Weights of a small self-supervised audio encoder (BEST-RQ).
Model: 17.2M parameters, log mel input, arch tc_resnet, norm batchnorm, activation elu, depths [4, 4, 4], widths [192, 288, 432].
Training: soap at rate 0.0029, 6400 steps, batches of 128.
Rows from block 6, named by matrix and row number. Rows with one number belong to one channel. Each number is 128 + 32 x the weight over its row's rms, rounded and kept within 0 to 255. All counts start at 0. After the name is the row's rms in percent of the matrix's.
# convs0: first width-7 conv (model.blocks.6.convs.0.weight, 288x288x7), inputs 128-135, a 7 kernel for each
# convs1: second width-7 conv (model.blocks.6.convs.1.weight, 288x288x7, transposed), outputs 128-135, a 7 kernel for each
convs0.31 114 [211 124 111 123  86 110 123 130 140 151 127  97 140 164  86 157  92 147 151 142  85 111 140 126 138 119 129 135 142 111 140 115  82 126 158 160 101 118 108  96 174 182 121 167 101  97 123 146 163 161  98 110 120 148 147 104]
convs1.31 098 [166 146 192 105 218 117 110 125 140 106 158 159 119 103  44 176 160 142 131  99 110  92 101 115 131 118 162 127 107 122 132 116 103 107 178  77 104 175 127 194 130 102  65 162 157 111  63 108 106 122  60 133 130 113 124 138]
convs0.32 101 [138 143  95 136 146 136 134 140  86 134 146 120 117 115  71 120 144 123 122 134 144 114 192  73  84 174  70 141  57 134 106 127 142 110  90 102 135 167 100 191 121 119 132  83  89 111  86 177 118 181 172 149 165  94 124 126]
convs1.32 098 [154  68 136 112 199 151 130 139 142 134 135 182 148 180  90 126  51 153  66 115 159  58 176  68 104 174  28 119 161 151 132 161 153 107 116  96  76 144  84 153 150 130 136 123 165 178 152 146 110 125 155 200 106 109 142 133]
convs0.33 094 [130 159  99 133 124 169  86  74  89 111  92 175 148 174 166 135 162  80 171 155 183 174 141 136 173 144 108 158 151  90 168 173 196 102 138  96 201 108 156 153  85 174 108 145 156 147 125  83 132 120 133 162 108 149 119  87]
convs1.33 102 [103 191 153 120  97  74 169  71  88 185 151 115 120 101 148 127 167 153 132  90 168  17  86 144  87 147 122 129 133  94 170  82 142 176  81 126 172 198 130  86  96 144  71 150 126 159  92  84 114 170 135 159 139 135 129  87]
convs0.34 101 [174 130 122 127  63 174  86 127 132 185  92 178 126  69  67 183 120 133 123 129 116 122 155 118 153 143 118  94 135  80 132 169 150 154 100  94 130 127 168  82 104 117 131 139 147 137 161 100 126 140 115 128 129 161 116 116]
convs1.34 098 [ 83 128 124  99  41 169  99 171 136 138 129 173 109 124  73 220  59 157 119 117 123 129 171 102 147 111  88 202 182 104 132 117 134 141  92 135 142 181  84  83 138 117 152 132  70 142 130  79 115 182 119 138 121 124 110 152]
convs0.35 094 [ 99  57 125 184 149 137 195 117 148 141 130 129 146 128 110  60 129 116 120 138 184  86 101 125 116 144  90 162 111 174  97 100 136  92  80 123 175 122 149  79 164  62  36 134 109 155 202 129 132  85 210  79 110 133 108 162]
convs1.35 103 [156 101 148 187 166 140 206 145 102  64 185 163 187 108 137 140 142  77 155 143 172 229 136  38 153 123 120  88 114 121  71 128 172 154 153 106 148 106 182 171  91 112 104  99 115  94 128 192 202  86 164 109 171 152 130 119]
convs0.36 094 [156 237 176 108 148  97  66 100 128  90 184  82 146 147  77 128  75 150 150 129 127 127 106 151 124 191 134 114 102  75 126 118 187 116 135 118 142 162  99  63 140 181  97 136  57  96 146  87 140 120 102 120 144 105 162 148]
convs1.36 100 [145 152 169 117 107  83 126 117 155 110 143 148 113 156 140  81 121 150 134 127 190  87 137 116 163 142  71 156 180  93 182 110 120 145 131 129 151 167 119 154 136 118 137 138 134 172 141 118 105 102 131 160 126 132 178 168]
convs0.37 099 [100  87 114 116  73 136  86 112 142 111 111 103 125 101 169 118 138  72  75 155 112 203 129 128 168 138  88 131 159 141 134 139  99  56 131 118 135 115  84 167 138 130 103 160 164 113 110  90 103 157 133 160 132 116  88 134]
convs1.37 109 [ 54 129 129 133  83 127 113  83 145 127  99 102 119  58 118 148 150 179  91  70  68 139 132  94 148 107  99 122 171 137 150 111 160 144 128 108  78 167 140  91  87  96 111 167 175 132 102 133 134 188 148 128 120 109 121  61]
convs0.38 104 [143 137 134  73 138 148 118 118 150 146 133 135 108  88 170 107  99 153 127 118 112 169  84 111 169 167 127 127 180 149 165 110 137 113  72 110 148  80 185 171  51 132 140 166  87 115 174  80 135 132 108  96  77 140 107 111]
convs1.38 096 [ 97 182 130 127 109  93 182 153 150 126 124 148 117 167 101  94  91 171 111 199 133 190 123 141  68 141 143 122 216 117 156 150 129 126  82 126  85  70 145 134 125 146 187 174 107 113 128 111 151 173 109 171 168 138 154 135]
convs0.39 114 [168 173  73 118  94  79 118 169 112  70 131 147 164  96 144 154  81  90 106 123 166 128 186 130  41 178 145 110 138 148 127 120 132 128  90 159 113  77 126 126 171 127 161 116  80 105 141 154 149 122 119 144 101  66 150 128]
convs1.39 097 [139  85 124 100 177 119 103  95 156 152 144 136 160 136 106 130 152 136 134  78 176  84 165  71 135 114 100 127 154 168 177 136 146  82 139 137 100 168 150 104 161 123 101  84 123 162 114 130 133 132 147 193 125  99 112 138]
convs0.40 098 [ 61 145  86 153 120 102 107 137 157 124 116 127 117 151 132  90 134 118 146 130 128 148 125 140  80 140 146 172  77 133 167 118 154 113 151 173 109  94 159 159 133  99 151  96 131 110 125 155 132 132 128  94  81 106 161 178]
convs1.40 100 [ 80 115 148 142 172 147 151  78 162  92 124 110 120 136 171  34 107 104 116 117 127 178 105 165 101 152  70 123  68 131 129 113 107 132 126 143  67 149 102  93 141 126 155 180  85 151 127  83 145  99  97 130 126 105 105 174]
convs0.41 101 [140 110 146  85 122 169 149 126  80 137 162 136 116 117  95 115 153 102  95 142 150 138 159 139  91 142 104 167 143 112 125 149 148  95 170  89 135 201 147 106 164 135 136 133  99 132 160 143 100 153  76 116 119 116 135 138]
convs1.41 097 [110 164 188 143 136  88  98  94 132 144  93  99 166 130 153 120 165 181 146 150 125 141 140 137  86 120  70 144 103  90 125 114 159  88 151  77 165 114 180  85   5 115 101 105 119 145 149  47 122 135 131 153 137  65 135 161]
convs0.42 095 [160 107 141  98 111 128  87 165 142 149 109  80 103 106 107 159  97 129 112 147 203  97  65 141 173 145 132 105 193 147 106 107 166 150 106  92 134 125 101 157 104 125 124 140  79 159  94  79  77 179 139 121 132 126 129 130]
convs1.42 099 [143 191 131 154 135  94 103 190 115 136 113 133 161  87 116 139 156 128 180 105  87  92 104 126 146 132 160 103 113 146 111  92 115 126 101 106  94 136 126  81 138 107 118 129 116 128 153  70 153  95  81 101 145 114 121  56]
convs0.43 105 [122 131 118  85 105 169 158 162 145 136 101 146  81 106 113  97 121  77 207 200 109 126  98 129 104 186 160 121 147 138  85  79 140 125 136 149 163 111 124 104 126 139 134 140 108  94 136 130 112 129 131 106  85 116  61 170]
convs1.43 104 [121 115 137 115 139 111 105 157 113  84 128 144 111 132 165 101 116 123 183  97 145 149  56 164  60 159 130 120 119 106 124 142 146 112 187  74 101 101 157 152   1 176 105 150 160  84 167 136  77 122 157 150 112 112  66 176]
convs0.44 088 [ 95 151 136  78 206 127 157 188  60 136  82 115 123 128 108 133 129 112 106 139 188  92 121 104 115 115 142 158 120 152 138 195 121 117  73 144 103 102 114 127 141 128 119 108 107 155  90 147  78 102 119 194 148 163 144 174]
convs1.44 103 [143 116 143 120 120 105 104 133 150 154  76 154 162 100 106 101 157 218 139 115 135 139 133 111 163 154 162 119 138 169 104 170 106 130  83 123 108 119  87  95 137 132 144 171  72 120 103 119 144 121 134 116  98 152 100 194]
convs0.45 108 [186 100  72 152 129 139 153 176 109  49 138 193 184  54  94 174 158  68 124 191 128 113 110 150 129 132 144 170 120 190 149  64 139 158  81 160 108 106 133 134  94 138 127  75  99 127 150 117 185 133 137 115  81  94 145 108]
convs1.45 094 [180 120 110 150 165 147 128 148 107  98  82 131 128  69 117 117 161 185  89  82 122  93 131 126 132  86 137 116 108 158 153 153 149 110 144 137  95 152 120  85 158  45 166  82  80 136 148 123 187 151 131 147 155 138 142 102]
convs0.46 106 [165 107  66 133 134  81 152  87  68  82 155 172 165 137 106 173 205 140 133 133 130 129  82 120 130 162 130 130 135  97 114 188 127 116 135 192 124  79 148 166  60 115 126 111 154 142  83 130 140 118 105 159 120 124 115 157]
convs1.46 094 [179 110 115  65 145 119 135 142 130 157 104 123 126 132 128 123 100  91 121 127 111 165  74 224  90 159 103  98 105 145 152 105 110 109 138 104 145 143  94 129  82  95 111 178 127  90 111  91 128 101 135 118 115 143 138 182]
convs0.47 091 [132 116 123 118 132 169 146  92 114  69 128 135 136 104 145 103 100 117 126 144  39 154 136 131 111 130  73 156 122  92 106 133 169 154  51 149 155  99 125 125 138 114 112 137 166  44 177  91 116 115 123  80 146  83 112 104]
convs1.47 098 [171 120  88 161 126 105 147 105 144  66 124 115 131  96 145 127  99 145 133 143 110 123  92 124 160 111 171 106  71 124 119  98  82 172 139 140 161 116 138  90 101 124 142 113 106 101 169  80 116 165 159 127 134 109  89 131]
convs0.48 093 [ 82 211 154 100 163  87 122  99 154 170 141 125 119 109 136 105 100  93 121 170 173  99 173 151  89 122 169 168 102  96 126 109 159 153 133 145 157  97 155 163 123 100  79 121 141 182  62 141 187  85 133 114 126 163 148 151]
convs1.48 096 [134 109 112 148 103  86 147 172 159 148 131 105 114  83 158  85 131 138 160 165 100 117  76 130 165 149 147 101 107  72 140 144 112 134 162 183 103 113 144 114 125 135 136 132 113 130 102  93 149  65 100 116 135 166 147 127]
convs0.49 103 [178 123 139 186  83 103 112 109 192 123 187 142 105  48 228  33 158 142  87 154 149 111 120  60 170 203 102  94  50 116  96 144 147 139  84 188 158 156 108  85 184 151 113 114  93 102 132 125 140 139  79 144 127  99 166  60]
convs1.49 099 [135 181 176 123  69  75  91  90 136 114 155 125 163  57 194  62 153 119 119 156  67  21 152 112 128 118 185  69  70 185  69  91 132 148  98 141 123 175 116 109 121  98 151 131 124 137 148 114  69 131  96 121 147 101 167 131]
convs0.50 090 [174 134 207 166 134 117  97 156 160 144 166  87 113  60 185 117 112 130 222 156 108  96  84 142 121  82 123 154 182 179 114 121 113 153 125 146  74 181 147 149 133 126  69 146  75 136  77 113 122 120 181 113 163  91  95 135]
convs1.50 101 [159 156 120 122 161  98 146 142 208 106 141 151 144 173 113 145 169 122 176 155 130 156 105 110 154 133 127 167 139 101 172 138 122 138 101 107  88 202 114 160 115 136  97 154 114  92  92 114 120  78 142 204 107 114 160 121]
convs0.51 103 [127 131 127 174  82  96 135 133  97 182 125 116 171 190 121 167 115  94  80 141  98  76  96 192 178 145  94 157 176 123 138 113 114 147 134 157  66  93 139  95 198 189 150 116  98 185 119 119 103  96 119 141  90 133 130  98]
convs1.51 100 [118 132 116 160 157 182  81 188  81 126  85 115 131 188 190 119 126 155 129 138  84 170  82 170 180 118 147 149 146  87 127 138  79 154 113 123 122 143 136 124 176 158 105 152 129  51 137 142  90 152  65 131 185 115 175 147]
convs0.52 103 [129  61 159 107  99 191 154 119 126 119 104 167 128 119 133 120 123 189 118  75  94  83 117 131 119 131 103 148 108 119 145 152 149 107  58 167 121  42 130 128 146 139 132 104 171 130 107 180  91  96 109 147 175 110 138  56]
convs1.52 104 [135  89 106 181 143 125 168 131  60 101 129 116 109 113 134 100 140 130  64  71 148 105 127 150 114 147 105 112 106 140 120 101  94 117 125  85 129  62 146  95 125  21 128 134  97 102  97 126  74 165 132 112  97  96 159 132]
convs0.53 117 [158 106  90 116 105 159 173 167 154 112  97  94 169 158 117  86  94 141 104 170 130  91 180 174  99 101 114 120 103 143 120 117  87 128  78 192 113  68 129 109 149 161 109 162 111 120 134 101 128  90 132 152 125 165 137 121]
convs1.53 102 [171 129 139 143 174 103 164 130 116  93 218 169 117 138 103  49 136 113 125 218 121 116  95 157  80 149 104 134 149 151 136 207 131  94 154  70 121 164 147 115 137  97 160 106 181  94 143  87  95 123 148 160 150  83 119 161]
convs0.54 101 [192 111 147 140 115 128 109 110 110 149 112 170 126  87 141 146 115 110  73 128 122 164 104  72 124 178 149 141  58 176 104 154  88 129 180 114  90 128 180  83  90 167 145 162 132 116  81 109 163  83 121 121  97 185 122 129]
convs1.54 095 [163  81 147 121  83 113 128 179 134 160 117 104  72 128 132 139  99 157  85  97 130 140 105 155 134 128 158  52  39 126  97 144  84 107 132  90 117 139 155 114 136 159 120 157 102  95 158 122 115 151  78 103 136 158 143 165]
convs0.55 099 [153  99 139 187 106  82 136 149 133 164 112 121 106  98 167 146 106  75 138 177 103 119 137 171 138  66 145 162 141 141 145 132 135 104 124 143  59 152 130 106 126 167 168 142 143  89 226  71 118 145 130 132 149 129  90 146]
convs1.55 103 [141  83 161  56 111 108 102  82 131 156 146 162 111 146 157 112 152 198 131 115  85  80 107 130 103 122 149  90 145 101 129  98 121 130 129 168  96 132 143 131 126 121 186 149 169 148 130  27  94 169 151  92  93 137 118 200]
convs0.56 095 [121 114 110 116 144 115 108 181  76 164  62 126 137 116 203 107 155 123  77 115 102  96  86 168 155 134 122 145  83 166  87 170 157  77 181 111 152 139 147 138  96 125 130 170  96 137 107  61  78 117 182  59 158 132 100 163]
convs1.56 103 [157 139 135 147  85  76 118 172 112 144 107 120 142 160 182 105 126  93 112 209 156  91 119  80 154 103 157 135  29 183  88 169 109  71 186  99 169 111 108 164  79 176 178 194 147 108  97 110 111 135 178 107 132 129 102 104]
convs0.57 093 [103 117 127  95 171 159  69  83 118 130 102 139 123 122 123  99 148 154 145 147 154  93 155 131 101  98 125 175 120  74  79 149 112 153 108 131 104 134 129 153  90 118  69 219 143 144  95 147  88  98 154 134 129 191 127 112]
convs1.57 101 [ 96 183 108 114 116 105  98 198 109 129 151 131 149 157 134 103 168 154 185 158 161  90 154 168  87 118 124 123 115  87 111 131 103 189 141 147 106 108 123 164 154 113  73 162 109 142 155 125 147 167 108 112 175  94 126 144]
convs0.58 095 [158 107  97  93 129 185 136 148 139 154  68  93 105  99 125 175  52 158 106 173  88  86  44  87 133 179 163 184 113 201 160  87 119  85 116 162 116 187  97  62 156 120  88 180 150 129  93 127 115 114 138  90 141 117 137 144]
convs1.58 100 [106  96 123 176 148 121 105 143  96  99 181 148 156 125 125 154 145 152 111 113  95 163 103 133 163 124 137 130 151 142 133 124 110 133 108 149  99 147 156 185 147  81 119 107 124 119  61 140 164  95 130 112 155 144 129 163]
convs0.59 099 [117 124 149 125 139  72 104  95 103  88 136 174 180 132 143 120 151 107 160 127 187 162 139 159  76 125 155 146  73 143 157  60 132 189 137 154  85 138  92 139 131 147 194 148 102 131 107 133 111  96 109 113 147 143 102 161]
convs1.59 101 [158  98 163 120 140 177 173 100 148 133 180  98 115 129 142  66 133 155 165  76 149  99 119 185 112 157  91 179 103 132 156 181 135  91 154 161 116 174 173 169  99 155 124 202 153 134 138 164 149 117 148 122 113 136  68 124]
convs0.60 097 [ 61 106  58 168 160 138 189 126  91 140 135 115 137 107 155 104  80 139 153  97 119 107 140  88 124 155 153  92 119  83 121 148 158 153 154 123 127 101 150 127 108 112 128 160 117 101 100 154 200  60  99  98 141 105 155 178]
convs1.60 101 [102 115 144  98 117 103 149 136 131 154 105 134  98 164  98  80 129 152 197 134  72 134 112 108 143 101 134 102 162 155 108 134 121 131 102  98  67  61  92  85 192   0  92 133 117 114 105 125 101 112  95 132 158 134 155 130]
convs0.61 107 [140 163 188 171  59  78 136 170 103 153  98  89 103 129  95 142 101 138 173 149 128  93 125 120 120 171 135 108 132 127 113 142 105 107  73 116 156 132 166  86  77 127 145 151  96  85 132 127 110 115 131 142  90 133 116 102]
convs1.61 097 [190 108 103 111  91 179 124 128  79 199  95 170 145  83 177 166 130 143 145 138 161 123 206 121 140 114  73 135 122 125 148 115 146 166 173 141 126 193 114  88 143 116 100 131  90 139 176 146  95 143 166 130 152 137  54 199]
convs0.62 089 [175 141 148  97  39  78  73 118  72 128 116 152 153 115  79 132 139 109 150 142 149 139 141 123  64 106 137 138  99 109 144 160 106 122 205 110 132 128 164 138 134 151  99 172 135 169 100 115 107 210 146 145 151 165 151 114]
convs1.62 104 [126 174 162 109  57  97 159 120  43 130 133 140 144 161  81  78 132 125 104  91 180 166 107 107 156 140 121 156  90 100 191 135  90 128 133 185 182 107 140 151 178 157  90  89 126 100  95 131 145 165  99  89 116 138 162  74]
convs0.63 102 [113 151 108 113 101 121 192 160 109 178 119 125 122 110 109 120 188 151 103 171  95 146 169 122  89 123 122 122 106  97 102 178  88 102 136 139 135  95 155 139 113 134 108 106  94 135  92 143 150 107 125 139 146 143  75  91]
convs1.63 097 [ 72 108 118 174 158 131 113 155  84 153 148 103 191 122 112  56 134 147 110 159  68 183 103 175 163 120 144  83  99 172  91 146 130 127 174 106 107 150  95 139 105  14 138 122 106  97 107 142 132 138 153 124 104 149 125 141]
convs0.64 091 [146 107 194 101 143 185 145  94  87 104 136 177 128 173 134 122  73 121 112 150 117 162 126 157 103 148 157 127 123  78 125 162 138 124 142 123 119 101 100 156  88 138 176 162 100 138 107  96  92 139 141 138 124  98 167 101]
convs1.64 100 [ 90  99 171  98 109 163 131  94 176 102 138 144 101 112 157 136 147 135  51 160 174 135  72  57 158 150 158 169 151 129 152 114 156 182 125 123 140 127 164  82  67 107 146 140 112  87 153  94  80 166 161 136  94 107 144  98]
convs0.65 112 [140 168 110 131 178  49 131 145 113 190 160  16 108 102  72 195  75  78 163 112 183 104 119 146 158 119  95 130 199 104  84 125 128 136 110 177 147 132 117 149  79 136 141  94 183 158  98 140  98  99 116 147 141  92 133 134]
convs1.65 096 [ 75 170 175 201 159 106 136 195 113 182 122 129 148  84 108 205 119 126 123  93 152 143 115 137 132 113 142  87 209 107 168 144 168 127 136 123 132 161  81 166  64  51 112 123 126 133  63 182  74 160  76 184 119 104 168 121]
convs0.66 106 [ 95 147  74 129 129 131 112 123 138 103  95 110 139 119 134 120 177 106 108 121 116 117  74  92 170  87 164 155 188 163 144 113  98 101 118 136 150 145 166  84  89 109 163 134 138  97  68 150 199 100 134 128 104  90 179 156]
convs1.66 099 [110 147 149 134 130 123 158  92 121 140 124  95 111 112 157 106 101  89 119  69  90 123 139 158  94  78 150 135 118 110 141 125 153 133 158 135 149 135 185  47 139  66 128  58 117  93 122 128 158  99 157 107 123 114 165  60]
convs0.67 099 [169 127  64 122 115 151 186 150 126 154 104  84 136 105 164 162 166  90 129  89  89 131 142 133 150 138 104 146 112 127 166 135 118  80 159 102 139 100 102  99 144 194 188 136 149 119 160 122 134 178 149 131 131 142 138  89]
convs1.67 101 [131 116 130 156 115 133 102 134 106 154 131 147 154 135 164 108 160 103 177  87  98 118 107 115 112 104 147 164 129 140 151 127 109  99 126 127 108 130 155 126 115  66 200  77 141 145 168 107 145 179 146 140 100 154 152  58]
convs0.68 092 [184  84 198 136 140  97  88 114 104 184 133 167 126 181 179 153 142 152 214  95 123  63 109 128 152 107  85  83 123 125 123 170 120 105 129 136 147 144 172 139 127  67  60  84 102  86 106 141 150 169 150 140 128 141 100 116]
convs1.68 102 [145 119 161 118 107 112 159  99 140 154 135 118 111 118 169 126 172 130 172  93 117  72  99 109 161 187 179  98 149 160 115  90 116 133 165  99 181 103 117  73  90 173 148  88 149  99  76 112 162 130 139 126 114 134 158  94]
convs0.69 111 [174  84 114 124 113 182  94 115 156 127  55 163 185 121  98 154 116 132 167 100 101 140 121 145 138  91 122 185 163 144  69 129 133 142 125 201  92 141 124 155 106 120 115 137 142 175 150  64 103 105 171 132 146 110 122 145]
convs1.69 096 [111 103 133 161 171 131  80 129 156  93 206 124  90 169 140 199 146 109 129 115 137 131  81 126 142 152  92 140  84 181 149 168 170 140 139 152 108 124 124 177 100 122 140 153 125 142 122 209 126 120 150 131 124  62 157  65]
convs0.70 107 [159 113 125 148  75  69 148 156 119 138 134 154  97  98 130 156 132 144 103  83 162 196 121  56  96 139 145 126  83 149  97 163 161 113 114 119 117 167 191 109 104 155  93 136  99 122 144 146 143 145 101  82 109 141 155 142]
convs1.70 095 [139 107 171 101 106 153 155 169 136 135  98 166 145 105  94 187 130 121 151 121 148 161 102 100 133 102 140 172  99 182 100 158 140 124 118 128 141 130  74 131 107 136 154 164 121 131 150 126 145 144 100 142 107 153 131 137]
convs0.71 105 [147 143  68 138 144 123 109 123 145 145 133 110 122 144  99 134 132 107 135 136 111  95  83 149 166 154 150 143  87 171 122  84 105 102 180 113 141  90  86 143 193 152 133 128  71 141 127 148  95 122 132 130 203 161  87 103]
convs1.71 093 [148 157 117 143 122 170  89 129 130 144  51 131 206 122 108  98 155 145  74 138  83 116  92 145 164 121 167 116  33 161  86 153 140 138 160  66 120 145 140 149 155 108 107 186 167 115 120 148  93 153 161  77 127 117 141 128]
convs0.72 095 [157 163 105 134  95 121  90 124 124  75 113 115 117 133 177 136 101 126 111 165 110 206 137 142 150 151 114 121 152 114 108 109 141 176  29 120 103  86 106 143 151 151 144 107 128 117 174  88 147 133 144 117 147 169  95 144]
convs1.72 110 [ 80 168 102  70  97 135 124  86 113 148 126 118 141 152  90 123 166 134 113 204 110 152 122 113 124 123 140  63 139 145  69 159 136 157  98 107  65 122 118  82 132  98  96 119 127 146 182  49 101 132  74 139 128 107 120 158]
convs0.73 092 [ 86 139 121 151 121 105 131  86  97 170 111 110 158 156 117 185 141 145 125  86 112 105 158 109 159  89 100 153 101 147 172  85 137 124 102 144 101 179 105 151 144 115 156  94 151 147 138 128 114 147 136 178  99 130 161  95]
convs1.73 101 [124 133  93 122 131 154 128 104 113 184 132  93 186  80 146 123 158 185 152 115 140  91 173  84 126 136  78 127 139 175 108 143 149  93  91 160 101 137  81  82 209 114 122 151 124 142 100 160 159 164 146 148 135  84 137  84]
convs0.74 092 [147 134  91 128 108 120 188  96 137 146 128  98  88 147  61 132  71 137  98 143 119 102  75 140 117  69 108 155  80 153 173 171  82 151 115 123 143 130 109 131 113 124 192 160 185 112 167 105 127 120 129 122 157 150 137  99]
convs1.74 104 [151 134 143 115 146  77 136 143 153 122  97 198  81 123  69 211 113 157  82  79 112 128 135  94 150 110 130 132  47 103 144 178 168 154 127 101 124 177 133  76  91 133 141 140  90 111 158 128 159 100 108 136 125 119 132 143]
convs0.75 095 [164  52  80  94 160 160 138 135  64 131 145 122 120 136 111 171 118  92 122 131 166 163 132 180  76 110 130 143 148 118 140  91 117  96 135 144  99 108  85 189 142 114 110 130 159 112 144  97 118 118 134 102 115 115 145 140]
convs1.75 099 [114 101 143 104 165 116 152  88 133 124 107  59  93 170  55 123 153 124  97 136 117 152 132 153 144 129  75 156 164 119 152 136 155 138 136 125  96 156 145 172  88 112 109 150 104 133 125 163 186 134 116 123 120 122 173 120]
convs0.76 102 [176 120 162  74 126 143  95 185  94 192 137  85 180 103 112 196  33 176 140  78 140 119 135 100  89 111 124 161  26 229 123 145 184  73 133 127 167 117  90 129 146 104 103 153 136 103 105 114 124 118 126 108 132 113 112 167]
convs1.76 113 [189 121 157 148 153 126 100 146 135 185  91 145 116 148 121 190  85 130 133  97 117 174 100 105 174 129 126 138  47 203 131 162  95 159 121 121 159 115 126 184  70 127 134 117 213 146  96 170 149  91 127 145 171 152 125 154]
convs0.77 088 [147 135  72 171 128 150 148 148 117 124 117 134 134  73 152 145  76 140 125  98 185  95  84 177  87 148 110  82 196 136 182 157 154 148 156 114 109 104  93  76 102 133 113 143 102 121  90 144 146 175 164 131 153 176 136 146]
convs1.77 102 [182 165  86 112 113 131 151 186 164 106  92 174 149  58 175 189 142 104 104 115 143 167 175 166 171 153  76 161 173 136 106  96 140 138 155  87 130 104 131  38 102 101 124 198 130 154  99  94 163 104 171  70 103 163  87 113]
convs0.78 097 [ 91 146 112 123 168 148 136 157 143  87 104  96 114 139 151 120  71 113 114 156 169 143 191 140 190 142  80 105 121  90 148 122 102 112  99 185 107 135 114 125 108 113  71  75 158 153  83 169 200 137 107 116 102  93 126 141]
convs1.78 098 [ 68 122 124 177 212 136 108 156  92 114 126 147 155 133 141  67  98 175 153 177 128 182 167 109  99 108  81 127 144  60 190  90 117 136 127 145  91 127 168 159 131 135  77  90  89 117  72 178 175 136 150 148 110 106 133 198]
convs0.79 089 [ 96 117 155 163 115 114 106 146 158 119 102 134  73 132 135 112 183  91 154 155 135 160  61 108 154 105 135 140 167 133 155 131 100 151  74  61 127  98 142  93 115 136 126  86  76 144 148  94 145 143 109 132 124 134 132 147]
convs1.79 103 [ 50 123 117  79 116 201 173 144 146 142 149 114  96 145 126  50  95 145  76 136 163 231 121 152 154 115 132 133 162  52 120 118 142 175  84 163 153  54 180 134  80 143  85 141 132  40 148 147 152 135  93 152  98 109 185 131]
convs0.80 113 [166 159  58 102 129 109 112 140 187 150  59 155 121  91 158 136 105 111 133 161 133 154 155  57 134 162 114  72 141 180  88  85 140 140 121 127 105 108 171 129 130 133 134  98 107 179  47 103 182 155 113 118  76  90 128 179]
convs1.80 094 [154  98 113 150 161 145 146 155 109  98 159 139 131 121 156 114 129 145 150  82  93 148  86 111 147 121 174 104 129 164 109 178 138 150  96 120 102 173 113 134  94  60 175 150 144  84 129 138 129 123 104 189 150 158  93 183]
convs0.81 112 [142 199  68 106 150 130  80 127 110  86 122 117 129 111 155 109 142 117  84 121 129 163 151 101 103  96 140 141  98  64 137 110 134 189 131 100  89 135 152 131 128 134 137 135 152  65 106 137 124  77 123 126  83 131 147 147]
convs1.81 100 [143 150 103 151 132 132 101 168 154  85  81 121 176  70 121 124  92  88 163 148 113 109 213  68 192 156 134 163  93 121 107 122 145 145 138 148 119 129 112  48 170 113 194  67 176 167  98  94  90 178 114 112 172 114 182 109]
convs0.82 092 [120 115 120  62  76 136 164 148 118 220  64  95  66  96 107 103  90 148 157 133 106  88 168 182 161 162  65 130  77 168 185 147 138 144 109 150 125 113  92  75 156 152 173 120 155 175 137  90  74 115 132 166 130 168 105 110]
convs1.82 102 [146  95 124 141 100  97 112 170  90 179 151 128 124 136 127  90 162 128 134 154 144  48 160 139 114 146 183  58  81 181 111 135 109  90 179  98 153 181 109 141  92 137 141  66 133  80 124 178  76 130 146 106 115 163  89 157]
convs0.83 090 [121 212 109 161 170  72  91 149 144  75 149  74  70  64 131 127 175 152 138 157 163 185 125 145 155 193 168 127 112  29  86 101  53 162  91 131 147 103 150  97 124  81  42 103 106 123  96 141 127 158 101 165 125 129  91 114]
convs1.83 104 [ 95 155  86 105 168 125 111  98  77 105 123  95 125 134 153 177 148 113 116  86 107 169 116 174 135 128 134 136  93  95 143  93  99 172 101 162 170 131 147  90 137  31  96 112 137  75 112 191 191 162  88  97 137  69 116 116]
convs0.84 101 [104  92 194 119 158  88 115 121 119 163 159 149 115 120 145 110  87 111 159 116 153  38 113  81 129 173 138 118  67 128 110  89 125 124 174  86 132 164 114 113 134 154 101 119  93 161 103 143 102 100  82 110 118 114 144  85]
convs1.84 101 [ 95 153 107 111 118 135  78 117 166 146 110 123 138 106 132  89 122  86 158 173 181  59 167 114 132 124  73 193 137 174  89 132 121  98 148  70 164 129  82  89  96 147 111 117 116 194  89 119 150 166 136 123 181 106 143  85]
convs0.85 106 [123 179 124 145 139  79 126 117 127 195 133 129 143  98 174 108 108  74 107 129 172 114 122 158 115 150 138 129  66 131 139 148 148 158 136 130 165 123  90 132 133 110 183 109 105 153  94  93 197 125  85 119 138 127 169 142]
convs1.85 100 [ 88 146 128 142 132 112 113  63 130 135 176 143 123 127 166 118 143 108 136 115 153 112 132  89 185 135  52 162  99 144 102 184 112 100 137 126 152 131 120 139 146  88 154  93 130 160 175 119  88  67  99 157 166 171 125  99]
convs0.86 095 [ 91 144 114 165 154 104  88 137 100 159 101 148 133 139 187 122 143 176 133  83  71   9 150 129 146 140 157 113 131 154 114 119 164 151  93 141 142 149 111 179 130  78 129 145 150  73 131 113  97 197  96 135  99  93 181  36]
convs1.86 107 [116 183 137 128 129 126  90 156 134 121 149 141  95 128 169 134 120  83 162 153 141  64 220  90 111 164 132 153 156 120 122 154 158  97 128 195 102 138 105 132 179  75 170 133  89 153  91 132 143 200  64 161 149 162 142  56]
convs0.87 093 [ 90 182  46 183 115  92 141 107 152 109 127 143 122 160 115 156 114 112  97 160 157  98  97  80 151 115 171 145 125 109 129 124 157 163  80  93 155  63 185 123 157 113 172  92 152 131 122 116 123 105 123 147 132 130 116 120]
convs1.87 100 [ 65 185 147 133  80 162 146 137  85 121 117 144 167 129  72  96 133 167  76 135 122  52 161  79 128 148 117 109 130  85 128 126 145 139 174  95 191 143 151 112 121 126 150  88 111  59 141 142 115 136 121 142 109 133 164  94]
convs0.88 108 [118 139  90 183 113  87 132 163  73 103 131  96 168 163 140 101 172 178  97 104 121 133 109 114 143 120 124 123 129 140  93 117 126 135 124 100 220  93  76 145 125 128 151 123 122 144 111  98 120 185  52 143 126  94 129 150]
convs1.88 092 [ 99  96 134 106 172 135 132 160  81 228 112 191 103  81 126  77 147 169 139 152 146 131 136 108 142 123 136 134  99 120 154 158 141 128 113 133 145 150 214 142 157  37 128 137 119  94 116 125 127 183  61 104 107 166  92 155]
convs0.89 106 [124 136 126 144  81 103 133  30 195  94 119  68 155 146 183  92 156 128 153 116 109  75  99  92 142 113 128 151 183  94  65 114 166  95  68  94 140 176 110 132 131 128 141 106  94 124 100 105 183 162  95 127  94  81 174 179]
convs1.89 098 [144 168 127 117 121 110 148  71 229 142 175  85 108 172 164  86 155 145 116 155 126  70 138 120  81 123  91 168 156 138 163 123 188 125 143  89 139 105 172 147 146 180 124  92 142 144 152 140 183 126 106 175 156 115  96 150]